Weights of a small image denoising model.
Model: 1.38M parameters, 48-pixel images, norm none, activation relu, depths [18], widths [64].
Data: trained on capsule endoscopy frames (Kvasir-Capsule), 42238 training examples, 22.6 epochs.
Rows from block 11, named by matrix and row number. Rows with one number belong to one channel. Each number is 128 + 32 x the weight over its row's rms, rounded and kept within 0 to 255. All counts start at 0. Numbers have three digits each. After the name is the row's rms in percent of the matrix's.
# convs0: first 3x3 conv (model.blocks.11.convs.0.weight, 64x64x3x3), inputs 26-38, a 3x3 kernel for each
# convs1: second 3x3 conv (model.blocks.11.convs.1.weight, 64x64x3x3, transposed), outputs 26-38, a 3x3 kernel for each
convs0.4 080:117109077106105107119107116078140109071123127151151125141149146145133117113107089051137133108123125084118137143126118154120109148114122114118135125125156131152133135144126112108109098110134108102131140091109133130104146169165132091113067062075122129137161175123115078086127146137099189221073159127125148149170128145088092148089114135079117108114135134
convs0.5 104:182165194165129115154138154139123133107103101090106105077103082086114079129146113088103136120124130137127153120105116094085092100073103153130121124126126111121135138125131165157149159147134133131121166155135160161141145133157100114122085064047146134130164168175161163162112175158122136133076099114192147135117135143168185185219184196147137164108119143
convs0.6 095:119124085087118086088131104151134145102213159101139154112097135143152101154161126134135161130108124118102172139106114145118098142117138133119134129116136117122116126140138122135130128170177081123124120127183122105182132157108142118074243168109117120111140095129130123129122154131093067153148072196179120094154161112115114146088150107101179102118135110
convs0.7 091:132118088096128101072106112150151169121131211118078160136126119109117118121127107152169187121078142130088160138121156113118153132116139146161088140126096139119109158129141126106142138143159109083059131112094141094047154145196146171153097110099116101171116090131133117109165100138146044118166150093128162176137133108145115056162158171106101116104106106
convs0.8 104:086085089143145137142149124110138174092080109073052098176177146163151126128123098103140233117114186193131168135126152110124142117127132126136137140137129139131128133116093118096083127096072121118097142134121124132129124181115154167145145122082124130154087142182149173152126137116126120117146107084118152110124143133092157150083110154065110136117135125
convs0.9 095:051102100025133025072059089109111118117130107161177185150176205112137126123128113111096116079134141178123081125115094142144134136143141108109138135130124142142135146153178152166182140133136126159164156137162136133158144080075115060102115146122117097112193165133074053094132170137123217101098142145117091087115130123088114149078090087092083090081086074
convs0.10 094:106157129101160105143131175220172137192139072152093092061101114092114120099162126201210113144184102115115093109113124112137110127134144162156154165132117153109104140137138115121134094091113111139138144136127142155129091041066155104188198140195179162123144157143160164116169104055116121074095082061129078121098075127158183135161172081159173083115119069
convs0.11 106:138124117154143114176137112150139143189169139190189162131137143144146135140139134096118166129107140085125108120101112121106086122095098119145125153145119162166131131106118119096107105102123123114151171148160138156155084029025135102061179143074144098119146115119173147143105153127083125125042105113121129112129132130116134131130112115137105129174152146
convs0.12 094:117121068110120083129150111179124152147126128120139126107119133144122099142158120109126126135102111098097150143120124134136136118140124119138148110115140119120146132100124143135123124125134100143123129200157164163181102169114118145162138138125139095156140149170105128149170102081172058065161128151157186144111100106139090102084108092163135069150155101
convs0.13 111:142137167132076158120183085123122096086150131161104107144130113113147144140093148134158117197097134064159134107121136126161131150099122147133149116135134139136144123114113122147138123126117101144130142064135130135097084145105169088121112141103182157125163190103144119168131110156136119116119136107099105122154153150141112141134139100111149126130142148
convs0.14 088:055183151117207091105204093138121102165121123218130109092064135122087169138100170138113130151106130129134116135177154163216187166211192157128095146154106143147120151143180104091139093070088085091104096083101141135141123116162124146156148146154091104114073091098114085114091112141085153182173183154175145117138129081112102074220173126159159128145134121
convs0.15 102:122156118112152168079091117076164189038095150141140184109098113138139143119125133048115085090104114128118089106114129118125117115094104131127136129117116123130119141112117112114104103098112105155162085143179061086110137122094174166117130132072107119171112090201113096178114101119143128103154153109180119111153095123124075058159135135147137115137159130
convs0.16 110:178116090146141121126129106168143137181119098118054085093117122103122101123125100093096148093131174120113141120139144114113123078108090146131122144127134126126130172150143196170147178169172096114142140142125155116124223199055210131009133067011140145133152147125130114093079122098093152111134164146116155144130155127128154150155147135157131132136128136
convs0.17 105:097078098114122142135123108158156128120134131046122153111119100120148124115131131067033038085075067071063042108110109111133123107115138129131124140136127135116138132150154126146158105117139096119110111139114145146145124162167130132110124130063133149181138166136132160127105138133092104169077083156143137097139145094138169146148126120145128119096093119
convs0.18 097:145205151116158141121135111114104080107091116117108137090058105078061071072087066143222190121176205122143101120111087134114106160135113179164139178183167160165168138135124149172151155160165123107118112107134111112133098096171066051107087053093140112123084055090086086098069163130073147098147177076120150157119123134146136157126101110133116112145131104
convs0.19 093:175132125134116101198123065106115141088117134077117179145106098148120109138109101123133210082138146128161177115113132112130147138133121107124108103108127116136138166158166117122131085113113106115145126111102139135120136068115125086136120126139150160141073113110070075127122124110114081061152123111152154123119096100112107096082103153100123155091112136
convs0.20 112:119143186163143124109127119039072130082134208171213218153183168139148129131145107073083121104121165137156204097127119133121115148143119123116109090102089119128104123101106128128114181157120180165111168162144121155122036116196110159127154142160152105099173172188197194151141117093056098093110086104170139121155139111148127106142143144108124104092078096
convs0.21 102:085158144103155153115154111107136102127133093128134143109120124155169165118137154041085146061096186159129181086114124087127128087120111092115128141142141143142143100093088111111088116109113144152143114148141149162187186195204119109109103074124094089142122132133161167123127125121093121098056056057098119168159160160094101096118146137092125118100125127
convs0.22 092:096141092139154116172160138096137087119129130117172114195142193163110147122105136094144168159215145150176111149146158160110134155109149088110122103137103139139110130129144099105121102090103141136079114125093096166127168167094124149129088189137084078090091111115100042096151127144097139144183102140175149138120102094118093155123094124089061121132139173
convs0.23 090:103151121097114123141112120136128081124108155156156128115172120120142125121115112255196161120116141108097092117140131147126150175156202118120111125130112123118110155129121155135113157118121163167226143138206126117122122111207163110163103106142109084099077110103129118140121159184083063122124086148090138114083098072117135106151168137142169147124149128
convs0.24 130:197185154195213114203198105078201208113162177122101107131099102115097095101076088101127143078120121087122074108117143115130130117122135127139125116133120138122120122120137133128133129107118106103099133128094133138090136202128144152134128100121129134094163145093139125116094083136091114156086079101129098110146115129117134099098129140111128134151134119
convs0.25 084:109131083127154083112114098185131084175115085116109149108107101109109107115110123146156138110178185091156141143126127157146117125135133160141137163132109125116106144135089118115073138134112104116103094158094074097095160138103152122103116153149167138095127117094104097078094112088104099087096086101149100121134103143171143126140143139169142159130125135
convs0.26 105:110135125093110158100088116143134093132172130123121088113130097093103089142134135135126121121110175144116115096112105113129097131104126129137171125157189105130141075098104089116131113131105121128122177127110140144155129117093210129005148109108151130118141098041164135080089133102060133209130148119127169161106143125132115124153104114126121167133110153
convs0.27 105:118129130093151144104104093166179114134133132052074146118092093118130132124114121183136005128113122167217175113111122115119107128099114124130148121124123115107107125107090142118108143128124090109073112107091118105087157140112105145155083167153169099119126091126141120147131140173109093107099104098065079136094126139123094069130149184127129171107118162
convs0.28 091:097104130092148116164110125123097114075099134076090071138129119142137150130139140124121122173141092107123112122114148146134157111128118125135122110125107121084090109087101143109152174134140143161122112144121037095110112148125105149139067076096081066124070089136144173235124176139098111143134102081172162114205226162079130150116130124128146134141150101
convs0.29 083:138166139146127168141108164100139130117143116117163167098103104152136112103091107099124132138142138174165146111118180146210037105129170129162141131186150162144124124106111103095086110066107099091122126118069125137097138132131111147107125084127133112116151119147122105109135121064143064073118105116163117108153145114153131130101107097078086086068066051
convs0.30 093:121172106125130081149145146189130173197157135128097142112097131134100145134105135068132193082097103088114091165147157152169161123151169156121092133101091119101120147164181135120130147109119107124130089097120087093154114123159096146145064101102138134121104085118100106132098134100152175103147131121101128141101098141137166145096106157105131154126149172
convs0.31 135:178255115108210184040050190120148103148161122132174147117113109126131120129135105178109094185134165115109134138148145138143129136133140161137110135161140126138117120152156100135140130131114096101118086120107106163157139066130092105130108162145098187167104146172140111115238180105045157116110073115075057084113120067128155084137113117120113120128103090
convs0.32 103:157083187168182146132181217104133112106103122148128134103150155106190162103158132132153117106128107098082127134112132169195150136172133126129116151222155157153142113078133106154120127188157108143142103109116062033092124093155114118104104171120120191139125220188134130150116106143166190107140191151104072115107096115104109143133159115129129118120114092
convs0.33 108:126076170150169103105255071100074110161090103215158140131136123121079104134105133152072082124134145109130094149131155144158143161156125110123144081123137115146144132125098132132105116137125108116091108145112136121131203167095171147125137121115126155181169166158145120104132137171116110062120146070207211195149129129143125134151146159117145133100113095
convs0.34 124:119178076134159141144119165194113153114111154090087111156117145157142119115143105107166131133141136175084141092106114098134097097128090152131115137130116133143138133121137130142120134158122093186082108128112122072148111171100112136143145092178082114131139140080165140094109138128122125134145151105109194101099187120118144128108111113102124102111116101
convs0.35 096:154133168203169174164193141114128173131146166111152120147115115149117103152147103124135092129122149099082160110112107115108079094089094126129132114117128100119129171168168124138149133130165135121060107111102101128182134128112123120128100096158123152137167124126205091145117100134091138107154116114120124127178108124165101098119118139122146149114143196
convs0.36 114:154204136075226105073080111158195114242138157172182122111097087126099091129119078139057141153147072122178099088131146105110119075102097150183193151181180132129176098100137132117164108123159097106126108157096125156116031103194052035113093040059153097121144110115164165148163124113112070093101125136085099115106079108135141125092112144140106100134111086
convs0.37 094:135088135167173119146142175158168135167160128095107110134145140147144140112109130178131101137131114104133151091162083079000103075097080095144137073124113096134126121141130133122138146130105099102114085137113111150126136163131125140135128103089079137121143178134139153149148140084131127099159108102108159108128092117123102130100085068108147122132190174
convs0.38 094:098127139092172099143180138081110089086124119100143128130143097169215102140148053133071143155101126180137163126154111134255159094135082146127165139105185109086127157172161139104151092091087124124088141174143129126105099132095070140139096164097112128152120147136119132105148168151152112078134107141124147131125104104081083128109160130078134109098139124
convs0.39 104:066116150177255228135103189167135115123147153137174195078070104082140112100128101114088114089130103154199091139143154120144140147111117121119128122058086118058102169170155177126111145113093126164120154160105141147131068123073099118137078087087132086117117117136130122139085101061197173111131073219124103096126087107131088059160139130146106105134103091
convs0.40 103:122117129140123108109136124117119087164128137132148158118088145145091159180099137145150150101115120091103134122103136111114150120122136152136130160147138167133135131148093146149092126131105136105110138170078129167086105112147116132128108126127083186136064191140103160141125119106119127118119125126142129126111180080108167102129131102126118116120134122
convs0.41 089:127108099124099100089100065130115107176145133222156135127096108157155128145171187133151136102123124114115152144102120116100131099112129131142138133132143124127115144110090104104092114115122117122153120192189097185190141136146156162141214182145172160132114108126072099105081135152086120127160144106143097123096094175116119133169148154166124144139120178
convs0.42 088:125121113097092101111122108101060096152082069161083043109144184137146171135140162079097139098134180130149232145134107150129115145136106110112114120127115139128118115128132132126112135107125133104106141131119141140115151157154146101102087068144165122109156144123126092102097114139088142136136151141172112115167124114108127135139108121178114110193129112
convs0.43 104:098091160112127204119174188081105110130126132116146121096090087101089098133132107110137131109146158091128117161173131171155126162160136137128128133136115141148137091106119090121137062099135131128150136157160114124165058088086105153122118150137149150118127133113150148154113091112074072089098111154111098109127127113110104108225181122197143089116067080
convs0.44 112:119126116111125099144130132133162167126170170103120100089113148122143164133160160114125103120097082058084106156148167138160152136140153108118116109119101099106106119117135172164173168177175142164198136191194143166177158065094145114156120161183087129117103117090147145135111152122128146135158140177144140178118102115125117116124135137120134136096122104
convs0.45 092:144193146145172141173098126127117145137173121115109123176203117127160102139167089142108152139089145169085144081091124107116065119091100146126142171255179165141156126079100096167101156168121127125129111166116118160107100141083077205089080174127138132146114105120123128145123131145144104200102073130142124111148158122144093123087066164100127132159126137
convs0.46 093:132121117145154152124150134189182148137121122106076074144124129138125112139175143197113117126118121124116138153148130123123118093089104165180165147143133159126138124119094108095094131110108149157119125165115088098092115091152130172148142154151113130096099093127083093129093076122114110128098133156181138121165084119163143147135112140158155124113112101
convs0.47 098:090115146124197127148126118174111063175120099207122123109107123158097110098053102104064133086127169136121186132142125146149131123130118138142106141121103120119130132122143117123162107092139132132160133160148127153138101093093081146093136197081092121120103074157094069123106100137123102079158072141141167121178058132150092152152181152160147119130118123
convs0.48 103:103103108140184146179166195178155126152174134104121137181165153192197180105126130183144092155090074104087061109084076138133132193173173121130156108112122169139125097099101099101124103120129085112104129137117111142131117083061110097092153125142132137135107132148142131146137186108116137136132128173122138124111124146090092140065085081088085098133115113
convs0.49 112:095114109102125145150122129174160154140109126173144165143152127108122121116115144100116114169150116115175215092075083075084090100089083146143153124123146116125125182183173174173164148139120129124136146137153140138123109138184147188126098158083164136160135129163117128183088132116127139111138100070163157130171150127134154165168144143156129136144116102
convs0.50 093:138089133126082143133110131143172169085105097067108111146118090127131149142106119160134130131115101146109150127111147120143130122135134126117122156140150140142131157131124162157165143149165112249187154181172177148156132116136091116153128141169097143135115159181131166154132016126136087163123109166131135086137064069121076092130128113151138109126102094
convs0.51 092:102108085111145127135118087108139138109117112169171165139121124094097104139148149114120058095121130080157191134181124104124098115118105171162162125120133096096108134134102140131138177174181197240193136133139078076068134133161109157170094162121171170113154140108183160138129148149108101132123064135200136113158150133131163117133128136106115098138108097
convs0.52 092:139088091119126117120109104106100124113126063088099084156125138123109133103106121194121025183157078176112087143138137131135152105117117138142166131146157125152157140096089135089073152123101112184215065151236102103178061072136128137191104113123172157144173152144144147136111116103099110114124154076136098110113089127111108106110113138129118145132142162
convs0.53 093:091063092126173124075197101127174090124155109108138110127118115164129104112064064144135134135168105134137152154147132156127109176143127088126138118148158138172170094085125117099136126134177104118147073049143099063121150172024151184056117147000162120111143110114134115161150172118177199077129144190119083084137086083089092095107098106140123090138135069
convs0.54 086:091093083090089113083092098134200114111198127087142109132162118121172159136131161122145116152119111163144150151187127156146110153121123114107127138109117143128094109091096149117137127134126122136191119091196146144138131153143120112155081131129164113096174134106130124108129042097150030151172159145115128169161148102135139114139162105152162139142131107
convs0.55 100:139117125159124121106123158187148102122154119082120135084096154144125123116130121101126092070082098184129133108123132104101114118109107132134138118132140113136143172157162145124122130122104094078097139144094081136119141154160123110106142149138126145167104105176075071109090132142136094115136101173128107092205160137192079111124136125122126124145126106
convs0.56 101:138153129131142150157099117060094158116092111131118099096109110138141159132120122128138170134056126201123109134141139100123130075108131153144161145144148113125130106116115128146130127144125113104161117112151129120160120134156146140149103093115139146129156150111160136105084119121029091140083121115186168140053113120076118154080127140087110159094114156
convs0.57 126:093079138161229158205168143095061081104136129085141161094097167159136157173134112126116117128237141108159169131130127104135141128150151104111139154208177205239194136192159144150124136147131126149143148146101129100105170130034109068063075075123129155152161166137165133121118095109110113122096144129152131163128202154136149158103111148112144157133145125
convs0.58 094:118071092193088102141117136172173102103171122063062074158094088159141137141169169128131086138108110104110155111129136116138124091089108128139146107117125124117138124118161122097124137131154118100114154188155122141148094109133112136138092097109166126120128081109134119127076148113063126190093115111139131120128096072139141139130118122155122129136093121
convs0.59 101:101123149101056073109120146151148111204156137154141117126132113124122142124109136135082122126114091162150168101096109125116137104097110170138121172139132141138126126107138124112144125137165092110114097142164128149161111134158045132209108129185097107151106119133103124160134121174147036060139131141137142145121140118112099090118123155127131162094118168
convs0.60 115:135114135092163085121135123116138115134148109106142109134096131184102126162143122168122127123125111135150130123072117131074116105099116115127114118125107128129100115116128125115155124123147128115102102198106087165117155129139133164112118151089125112150113064209120086148125163114111097129096105144135140114139123141130124164124126137124119119112118108
convs1.4 084:161202177144180167134139147104145173106127116117051137142132164099188182138177180079108178108111134093091128169162109121132106090110062219177175195132176156131172173155159152152179121127138162121153234153197164146180128163133094157087097108079092145138159147157133110176124123157130096084113097100150081141152138122136073143103105086093110117139155168
convs1.5 102:162149145118118127098075123072104114094116153130164211151143133166160146109081061130142122132146152110146141112117102116109094126114079158165200118141153149177175100087081095073065122095055161136130138113113119119105096108113116095118139106106128110103147133121169183160145156148138131172064073087148131135163126124129118065000079052048086041056073008
convs1.6 104:085062106091072133129102132115138151109083150107115164065121153104125173087103127060146087136177125152101165103086105139094136130122156109112090114080087138114134155195105162158106141131105068135076089111063117093107088091130082106082096137146113177088106179126149118134129151171137142168144146153091165189097167127125195081110168110110113113131136125
convs1.7 098:091091098159162071179151133090149115095124148102108120114149156101156147109097100072199191156169154127070089108101074096098115055095098106136125106109111135116109128106122110131193061098176089085158123076150126127110172072128188108125094066091103172173118196125117115089162153139171181125133154138176150117127099109141148100144154132112177148100141159
convs1.8 100:127066083136077113111081107113170180158123144109097099098131093090138110128135121149084143146099109163147116128196202128171178096121149174134112156132084174114081194163118164140111129140133120117089159168116140141122171136141120098175067094156135098144141118175146104159113122158117145180114141108068073158102121121148097097170132114124134133102087047
convs1.9 090:151146174146119152134156158162119170122094110131144132168145148147103119109123152170112066152130105111138130122137141073115144069108122138146181138142162102114141123094135150125140177173178164164160164108112125120134117111128142166154188187160136157166139178164141100114120098205141087145123067156142135124143205124175182178109134163162135108114137148
convs1.10 098:106210040163164161131000197178168129202186114125123114095090124093092143150154219185169171179098125137094138113083122175106142175149164101125127126144129141150162127137134149148115175136135129126139125115142113101149091113066103140074136208090123105102129133092105113105146126112147114075131133111102120089102160123155227172175154130178145115133120112
convs1.11 110:114127162146129139117124164131095112138133141150123173141154124104147140048132173082111110086104118095097098154129153152132156160115135096113139095115128162158140177157154160162114186186143088096105065106155027070127103137189094115161053103171105126132117101105094112041143103149092093139125153255137120123132146144170187148132103123103118136119135176
convs1.12 119:144111151117153120098199168183143129188107156140147120117126181170149126148140103146111094147091123058174144078087083111108091135112091143138123120135108155139135145074067165130095154131129086066123099139158115102148135172110135131159160087142103160215125064107109092072131153168130152133225146129178198137094134136139108130105128139152149117158114116
convs1.13 083:203151191202196166157180143117135058116109120131129126134177104117139139184118114134150144133142121131149151219216202175179178194168182142174132172164156138102132138093107134080114098117086151119118107181090104110126137150138120123192116110117111137176099180173214141116118125111129135158132122085100149131137107089151121115149170113105112179176119137
convs1.14 098:115038099091000083116092173125099051198129091182151149098105142120102141144148196106124149156124102146124143097118118111144154104135179110107112156099086198142118145171143159180157092112140058067106091109118102109115098088119148116121156125098164111058115121076153169092100107162162133147102122114128182117135171135163161125202103078152021068105061086
convs1.15 095:108128126097144092114122131085114250088075167184176192102133152148170175139166178071107139106154174113096116134154105133147114120133106145136143143137136145126118158127164149132144163093113113094130137147123122131113132165160105120179103101141104143117096133076147168162196173153168148132108162176184145122190150135214168115131111104156111130108127149
convs1.16 119:182108149123110125108130126139126128106119089065082076213149116204173130150142124198176141134099148133113165139124143113111151127155163178122124105114131123090078107113067126084045149119098165147090157145155139130159033100181050104166016060207134086127133103148131085131103195208130152117069160154150124155159103121124115123000099156053111143077104138
convs1.17 103:149150141128093084139150099214163178116094186109071165109104142185137127198147115105103085112131106083114075157176176134154173159161169129111106142140148149152186185168121165121125177117083100097115104121153073111140139147186152140122119135118136170138096106128159084095115135099131135113134120162107068119118080118151135212193139094190136091230131074
convs1.18 100:156110085174071144184072136084085149106093138117125123132162196176196181165175170075103095117110097167119101156131133165151121180164140096107131115137126154166156105107101151198150134156142123181218123161182122125107161154150120139163082144173100128122125143131084145134095037127117073118154082106044076137112096148089109107106130162114123106152171184
convs1.19 091:157134110137113124166129090169206191132163169122168170109116091170174125191153127110155152080142168037080168133142111144138081136125092082108136098126197075097149125161167114125136140110088091106133124096167186158173154133117168147119168150152133208212104192161094152155141142107116147126134130102125145122150123110100081071085118171094143110150159121
convs1.20 114:158140144130121139147144110100056067085111112087105124131147167129130143113104105059064110138138161146138168121116101121131111130131109200186147206227191152185176120108116127118143143144186093111115086091103113084108168147163144120122139128138121106069120060029100095136124098105118166177129157123154109127103059134035075067177189120123146128112156135
convs1.21 101:092121103102108103100092088120112103114068053159120091165131134153123114141106091064099163097130193094141207145139139109127121133148155165161186127129128156181168146160174148181165128130145137129136136151154093125143164165176151125134139133125106163160138106122166109115131145120098124096097073083175168134157134113166109116121117138095117099145117102
convs1.22 101:108089111093081088144114048153129164153112076135090115080107092125140144141181151135174064173156082068171142111091133090131147103136154148138131129132087143168141126154103152186117161157107100108085121154143115133128161120148135076143079046150142101141123142169108133160086123140147147136114111128113116156066074150121142178208174166093112172074083138
convs1.23 093:091084126138130137159148107151120097075156123079122122130134154145105137162116143135169139109127155143077115203171184146155158150133144074145105087120122121149144139128095153138066182135058131177189134112134120108131115148171060157162031137206097094113127148139099102141060067055108144101076166117180108109123150152144122171157158105161156108169141176
convs1.24 126:128102106175181163169158157135131208148157211149117139142152136129142102182161106233139122211109088167126124123149167162159146154144125144141137136123119145143134158131136128122165093094154106105140142143160144149151122101121125117123107110130141109106134116114142112097104132135098116105112136121159186215162172193134151176081114122071135143120184182
convs1.25 086:081099124120109135128156126118137075173150084185179102149187162144156166102136122135142209111069161159083149145130117104131138102109104141150125187180143137147139088105108096163146094144104154174179115140183102130173105106084135090055162127106172140125162092150164134104099097126107116101073127101150142131153166105160193124137118122150114116177132069
convs1.26 097:165151128118147120154161112171128081131123112145145150143121133127180193098107138125100084113122114161148112074116139070097076133149131130150171126183220129146144113119115110136151134113128162115090148106079152158112157123061179098000184164090141121093167149128156163113129132140012118181106130164119131094146155153082097146171185180101136101145149133
convs1.27 097:150111136207154122177128113032113142117145152124103152141116150151125122182149123183108025188085094249156146117124168166143106150098061148132137118139126127139147081141127152140137133136152126111117132159154111133117151141099125090127109126183133090120094097135182164116107158150113176108077122118243232165160144160081129174109127133156086132141084149
convs1.28 077:143102103150158145120132101156143149069122141105116105157098123138101108115053090096092112168116052106127103109108091122134131101119064131171186139132154113136160156147120131160090095117097122174127203154136136145157079114149087094127138105180138088096123157120094121119146140184159177191137136149099164171095037108134082112123083096122151112119160151
convs1.29 097:115141162159136180143119136120126123131161147151153144173172156141159148150146144110109109095127131097110118118142113204200108153145135170112093189161115133147096135126175137108168117122172125128120121068111130114117119131130114157154133148136097116120105121120124116078121134118136119113102121112136135126129125123138126108153148141167133138130143129
convs1.30 087:127103133174135151146100174135166148123113068139131071189165110152173156111147136123102107111081091123152138143096132185122123151137159161178178139168170137128144096096096151162101136167113137115133111147124129117118124139138126163131087138163073111154158154111172119103100095142102116164176163175158136135111078130189135131060081153145173142222188144
convs1.31 118:065255141060189143075000073059132130187175124128144112140121111159158130137156129097125091107131129097142138121082129166122126120101095134150091108141103124134160168142139127162152119186117182114094144111124154117108141101152131133148153148124152114116168107129140107114206140069134168134148114190131182116155142137127103142103118154167134140133125143
convs1.32 084:187153142150251039122255115155150117153198168147182138143175147116099127096111131136179138129168128141119101115073114126077136124126132159170136130163117163249157107117126125188137128124154103119150096089103072073113131061119136067100127070115088091106103058057089107082141053122123069071175161114160146130103091136115149151153141152164149147110120118
convs1.33 099:176051137120091106137246058129102119129113113085116097158133143181182164147133121142090073130157103102141135118112096136153102152185147062061079053040059131155149183148137105125118062123117144130107147102139152134145140171121159079150118058130099124145136114091128070099163141164086085115116040099126156130151140141111122136116120172144106153119068106
convs1.34 103:130126152170146158165101134107106113109136137106129097139102152135134105148140118118153123131126132137115132200168177169169184170161179139142127162165127144140130085081108091109126123111133119144097118108129157081152129107150117133166104128144131159152153159132160148141139120162117111128127130127129128139149067136116123150146127140130130126122140145
convs1.35 079:136177115101255217128169135129131110112116142102150143098127125159133134199123075138130110128124126105132139162159116153126114131062077112149171125171187133140162179112104145104090136119110172169214198199218188190182135115100101108112130104169126155174135193183133114154077153112107150159163151075134109091134146096135148120147154109136116127169159151
convs1.36 114:135110115181210130132201123098127117155152145140128162123100114120149124144114154091089113106070097115143085121148167131161148124091103083061073053052056039087153078145125109134156155214192114096109108063062112133069103087124115094116104101080111092180162116115142181126180100087115115094104140215165139131209246158152218154124100159135136098146124114
convs1.37 082:156079135148175132183113131119102120120110105116096112161203148178175146108145181136111124131121126150128133137104138174255100112038135123158205124172129091072097163149158138152129143141130168149155129161127115146143131157145119124154123157142092064118115113115141104140128199164173150168167151139116130128137133125164159141056038082098142138153125162
convs1.38 077:119089109112180154163152137096101107094186156143171185112097127116165171143144120141084130096134106125138127091123149072094152093142149124080082147155152124128173122142124099137118092084078135116061129214121131162167128192180123188165113135138152093157128070071154115116077141126113140101093117136147129121129086059131128146164136159170171193107076106
convs1.39 085:130118120255183133113089136236129111102114088126097077103122114108136064110169119155120163122179189143177147141115086107064075133122111105076078131173139105122115155129166111022047097071091171097141192117125171148130122214178134220188122160166126136156137152130165134157094126099150201151116063152198150095095159127146070109153130147095144089104159103
convs1.40 088:118174162148143115107128140107109137135098166130114167144136116090121101156158110116134137126128117128123120132056096113082083116053082127155156120193182138148175125121125151165122128161122164168164130149164156140181141146156136103154141146124133143136138127131135130118116112132118138108093151114145098104151108123133153163125129126126108129157166157
convs1.41 098:129140135142114093145128088136129137135083089115106073127164146096120176105121219135124158153148141169149082176146123144120099100098099101124124149178136131123096158168158115173126111158129115198163098154112143124132107110088116123108103095087195155215139072150094053091115123088113140180103075149085109147122145161132093094152071075090063101099091161
convs1.42 086:106134152145123199125122135170172119137137150125152180121130110107111147089062103049067141096134206137146188128116118109125111126115154088095128093124148122113125129157150132186123083127122099099080096120083085145165136174137139137120115074094128148120111113105101108160193098059097125176121124160116105148177079086198154073161150159133127132120101107
convs1.43 091:084151105055177126098176143087127132097154163094151121170157119125126108114152085142114154146129140133128143161097085174140108145139140124108134193122106178129124147155168067084100054070082190127121092083111091068108142142091164152105178171123138140133142149153163120111109133099139117126099066092153157131139116136139136138053137094086128113076117082
convs1.44 109:113124138100130134094126145089074101102085124150157164107114069113083081209151159187133104219132092168106075122140145114098128113095112132144127134160145118136115128139156155127138125122134140128132134111095168124129106133125076136133115097154128130130125110157167099135187145130149175159057132241184182150139177159107131174137129136150100140124102108
convs1.45 064:151206127125208168142145150143155096120044082118166100143193233086106179096088166128098121137057139140089120149149103154127081139095107129123136168167165129122142152118110160114149130098149151083141172071200139115113116056145135076157133081142122109082098132084131105112127188157100081102149176121139171097125167087129207116146193128150170111139208069
convs1.46 101:116139069159214123184224170137192182112139127090080070111079134107107129127125103095121075125140086158123128184156131135127139097061084096084117133121147130119168163163137142141099152126137162157158160151153133124126104127159137169151136150127129129186150137175113133157046116111114125116137162079048089092116161112141117135105108118133105107131172135
convs1.47 108:106167121150158091214160106141067074152079069135116120045065094164116120120149154129180112141159118141184143065127149088142144124162077117126132165135145176174165169132120135092093171081080120064105090065172080094108159118145155138145153190137143191189112088105062106155120179144166115086089143111139180149174139078148091077076148132099120103079144158
convs1.48 097:196189208186129112096121137121138146090109098090127087141105058130074048146134077134133110132121096155136087090067092105076076056067069121111130121163165119143140127097086138113117142139148113144155118148146150151149113091059136120091069096116098087090111141131149152138104079085165147127117150189084131174122107176161142169122164172151155157112147144
convs1.49 107:183178186153118127188124078124135106109146106164181133216156107164098069111088062212147113153137106117156146163140133175161137170187144128112107151147115154179152109160154075137147069106112177146121154106079129078072104118117105142135097148136132117131119082138099087124108125134140157154162167105157104134119087118098110142090124080119128105097084059
convs1.50 116:150117196160098155118060089129138102150143164117095118136130097158123116191106076136122115118078094138106092096105137083104109095100112104134144078081131101097123151125189159145193128131157160188132159182177121127112143101155113115121155100133113071064078029079161021101138122133139087155083021067139165126148133150182121176127097095186079109164081080
convs1.51 094:097157074139136123155121107122107065142175138120157165151136125149146170139154165085095136113093148117115127120130130082130132095154154170142152143118126140106148110141139087138105160149115185206174172128128122057077124126165098120139036114148122114093160129127164108138132085073103120127089168146198145157143105123124144107183180132140152157085130128
convs1.52 100:148165132096131122108113104169127098144145130110157136140165165114138173124116117199138095145097103181104096148162212156127167134095136138140140115146126124124141157121103173151073156161108092124168075171182063101145181129136105111147094133188157119084134131098143074089125095135145133162108122166126158118154137082108131113149131129099159162090146162
convs1.53 100:152023150051089022123246110149160156143132141106060070111125088124138047150126093107124089197125090154127112145142170163182158193197182108135139116125111139147122086063056165129112203194174168223213158165137098091095184123153183024118151106080123184131125154083090112093108073087116032077048116092141145131173165157110126112113134128125148123098132147
convs1.54 096:133074139113058116143045156167148114161142133146105131114136075096111102110099117133071128119083102159082140097126155074080117118095120123133109130120138094118110145135096143153134178177152070115091117134137126171122154105118122125100113113118177112069085124134128154135139098079124133148148152128148106162137113106113158109144124094116102113139147148
convs1.55 110:159162163159092110137162181195105168223109101144152164106113124062130130079113161097064057117109101121108139112132157140127164152137131151179189119192172162130115148121099157093099090042089120147118116203144129164146140110060134130144162139153153102134120142108055146158143162179124122155149106188121151133065089077147165105115125121113134094084156146
convs1.56 102:148146147163128113151140113162184195110115181123155202092065072116121116139116121120147130134120113120120115091104130080105143056089139079077116093078078087068090105124137099125143080117119133171184135163198163171176130116162128106101090123142142147099147156111149137111117121124124115103114116124099138134172114086163133097118104157133123122149175149
convs1.57 127:170124143094141158098115096088098066116125094108109083085095103103122068095090080113158150106166156123147123153155153136133176102113140043060100010056048119147137148081124114041088104073148091110081091122126137164143095101122077075121061058161107103080102088106108123136071101156082108107140150116058065102042048104071108127089108091119140107144105093
convs1.58 103:111070097095136062157145140156099144170077124154139097092099087142126142120140130090196183116145145118176083116093104100088080125114116114107081112095122147123100145149143144131138097131144078085078091139120140132136154148112161139102203126136116123109117147085136146103138191203124169184084071145180166152106145172149092195186171112150128085147131102
convs1.59 100:116122163149185122108104148137098081144140085152113111107176115087178143101147124076110056071123100168150133076139106095110109065064100144123124184138159153139184115137144129159150102131138098115125144133121148150124087104142062112170083111147141176155145185161162171121129125079181179141107167126160138133156150141118134158123168168147113129107089093
convs1.60 126:161155130120102140179174151117115155146128122123143132104112095145141122168135145125125109152110124128122119111154151117161128111130099149162137156155142143144143100115118131139130131126103127100132153115150146137128150145111134139121121141127139121145157119153148122137124120134120150140109123131146143126115126114148122132119146108109159139120135138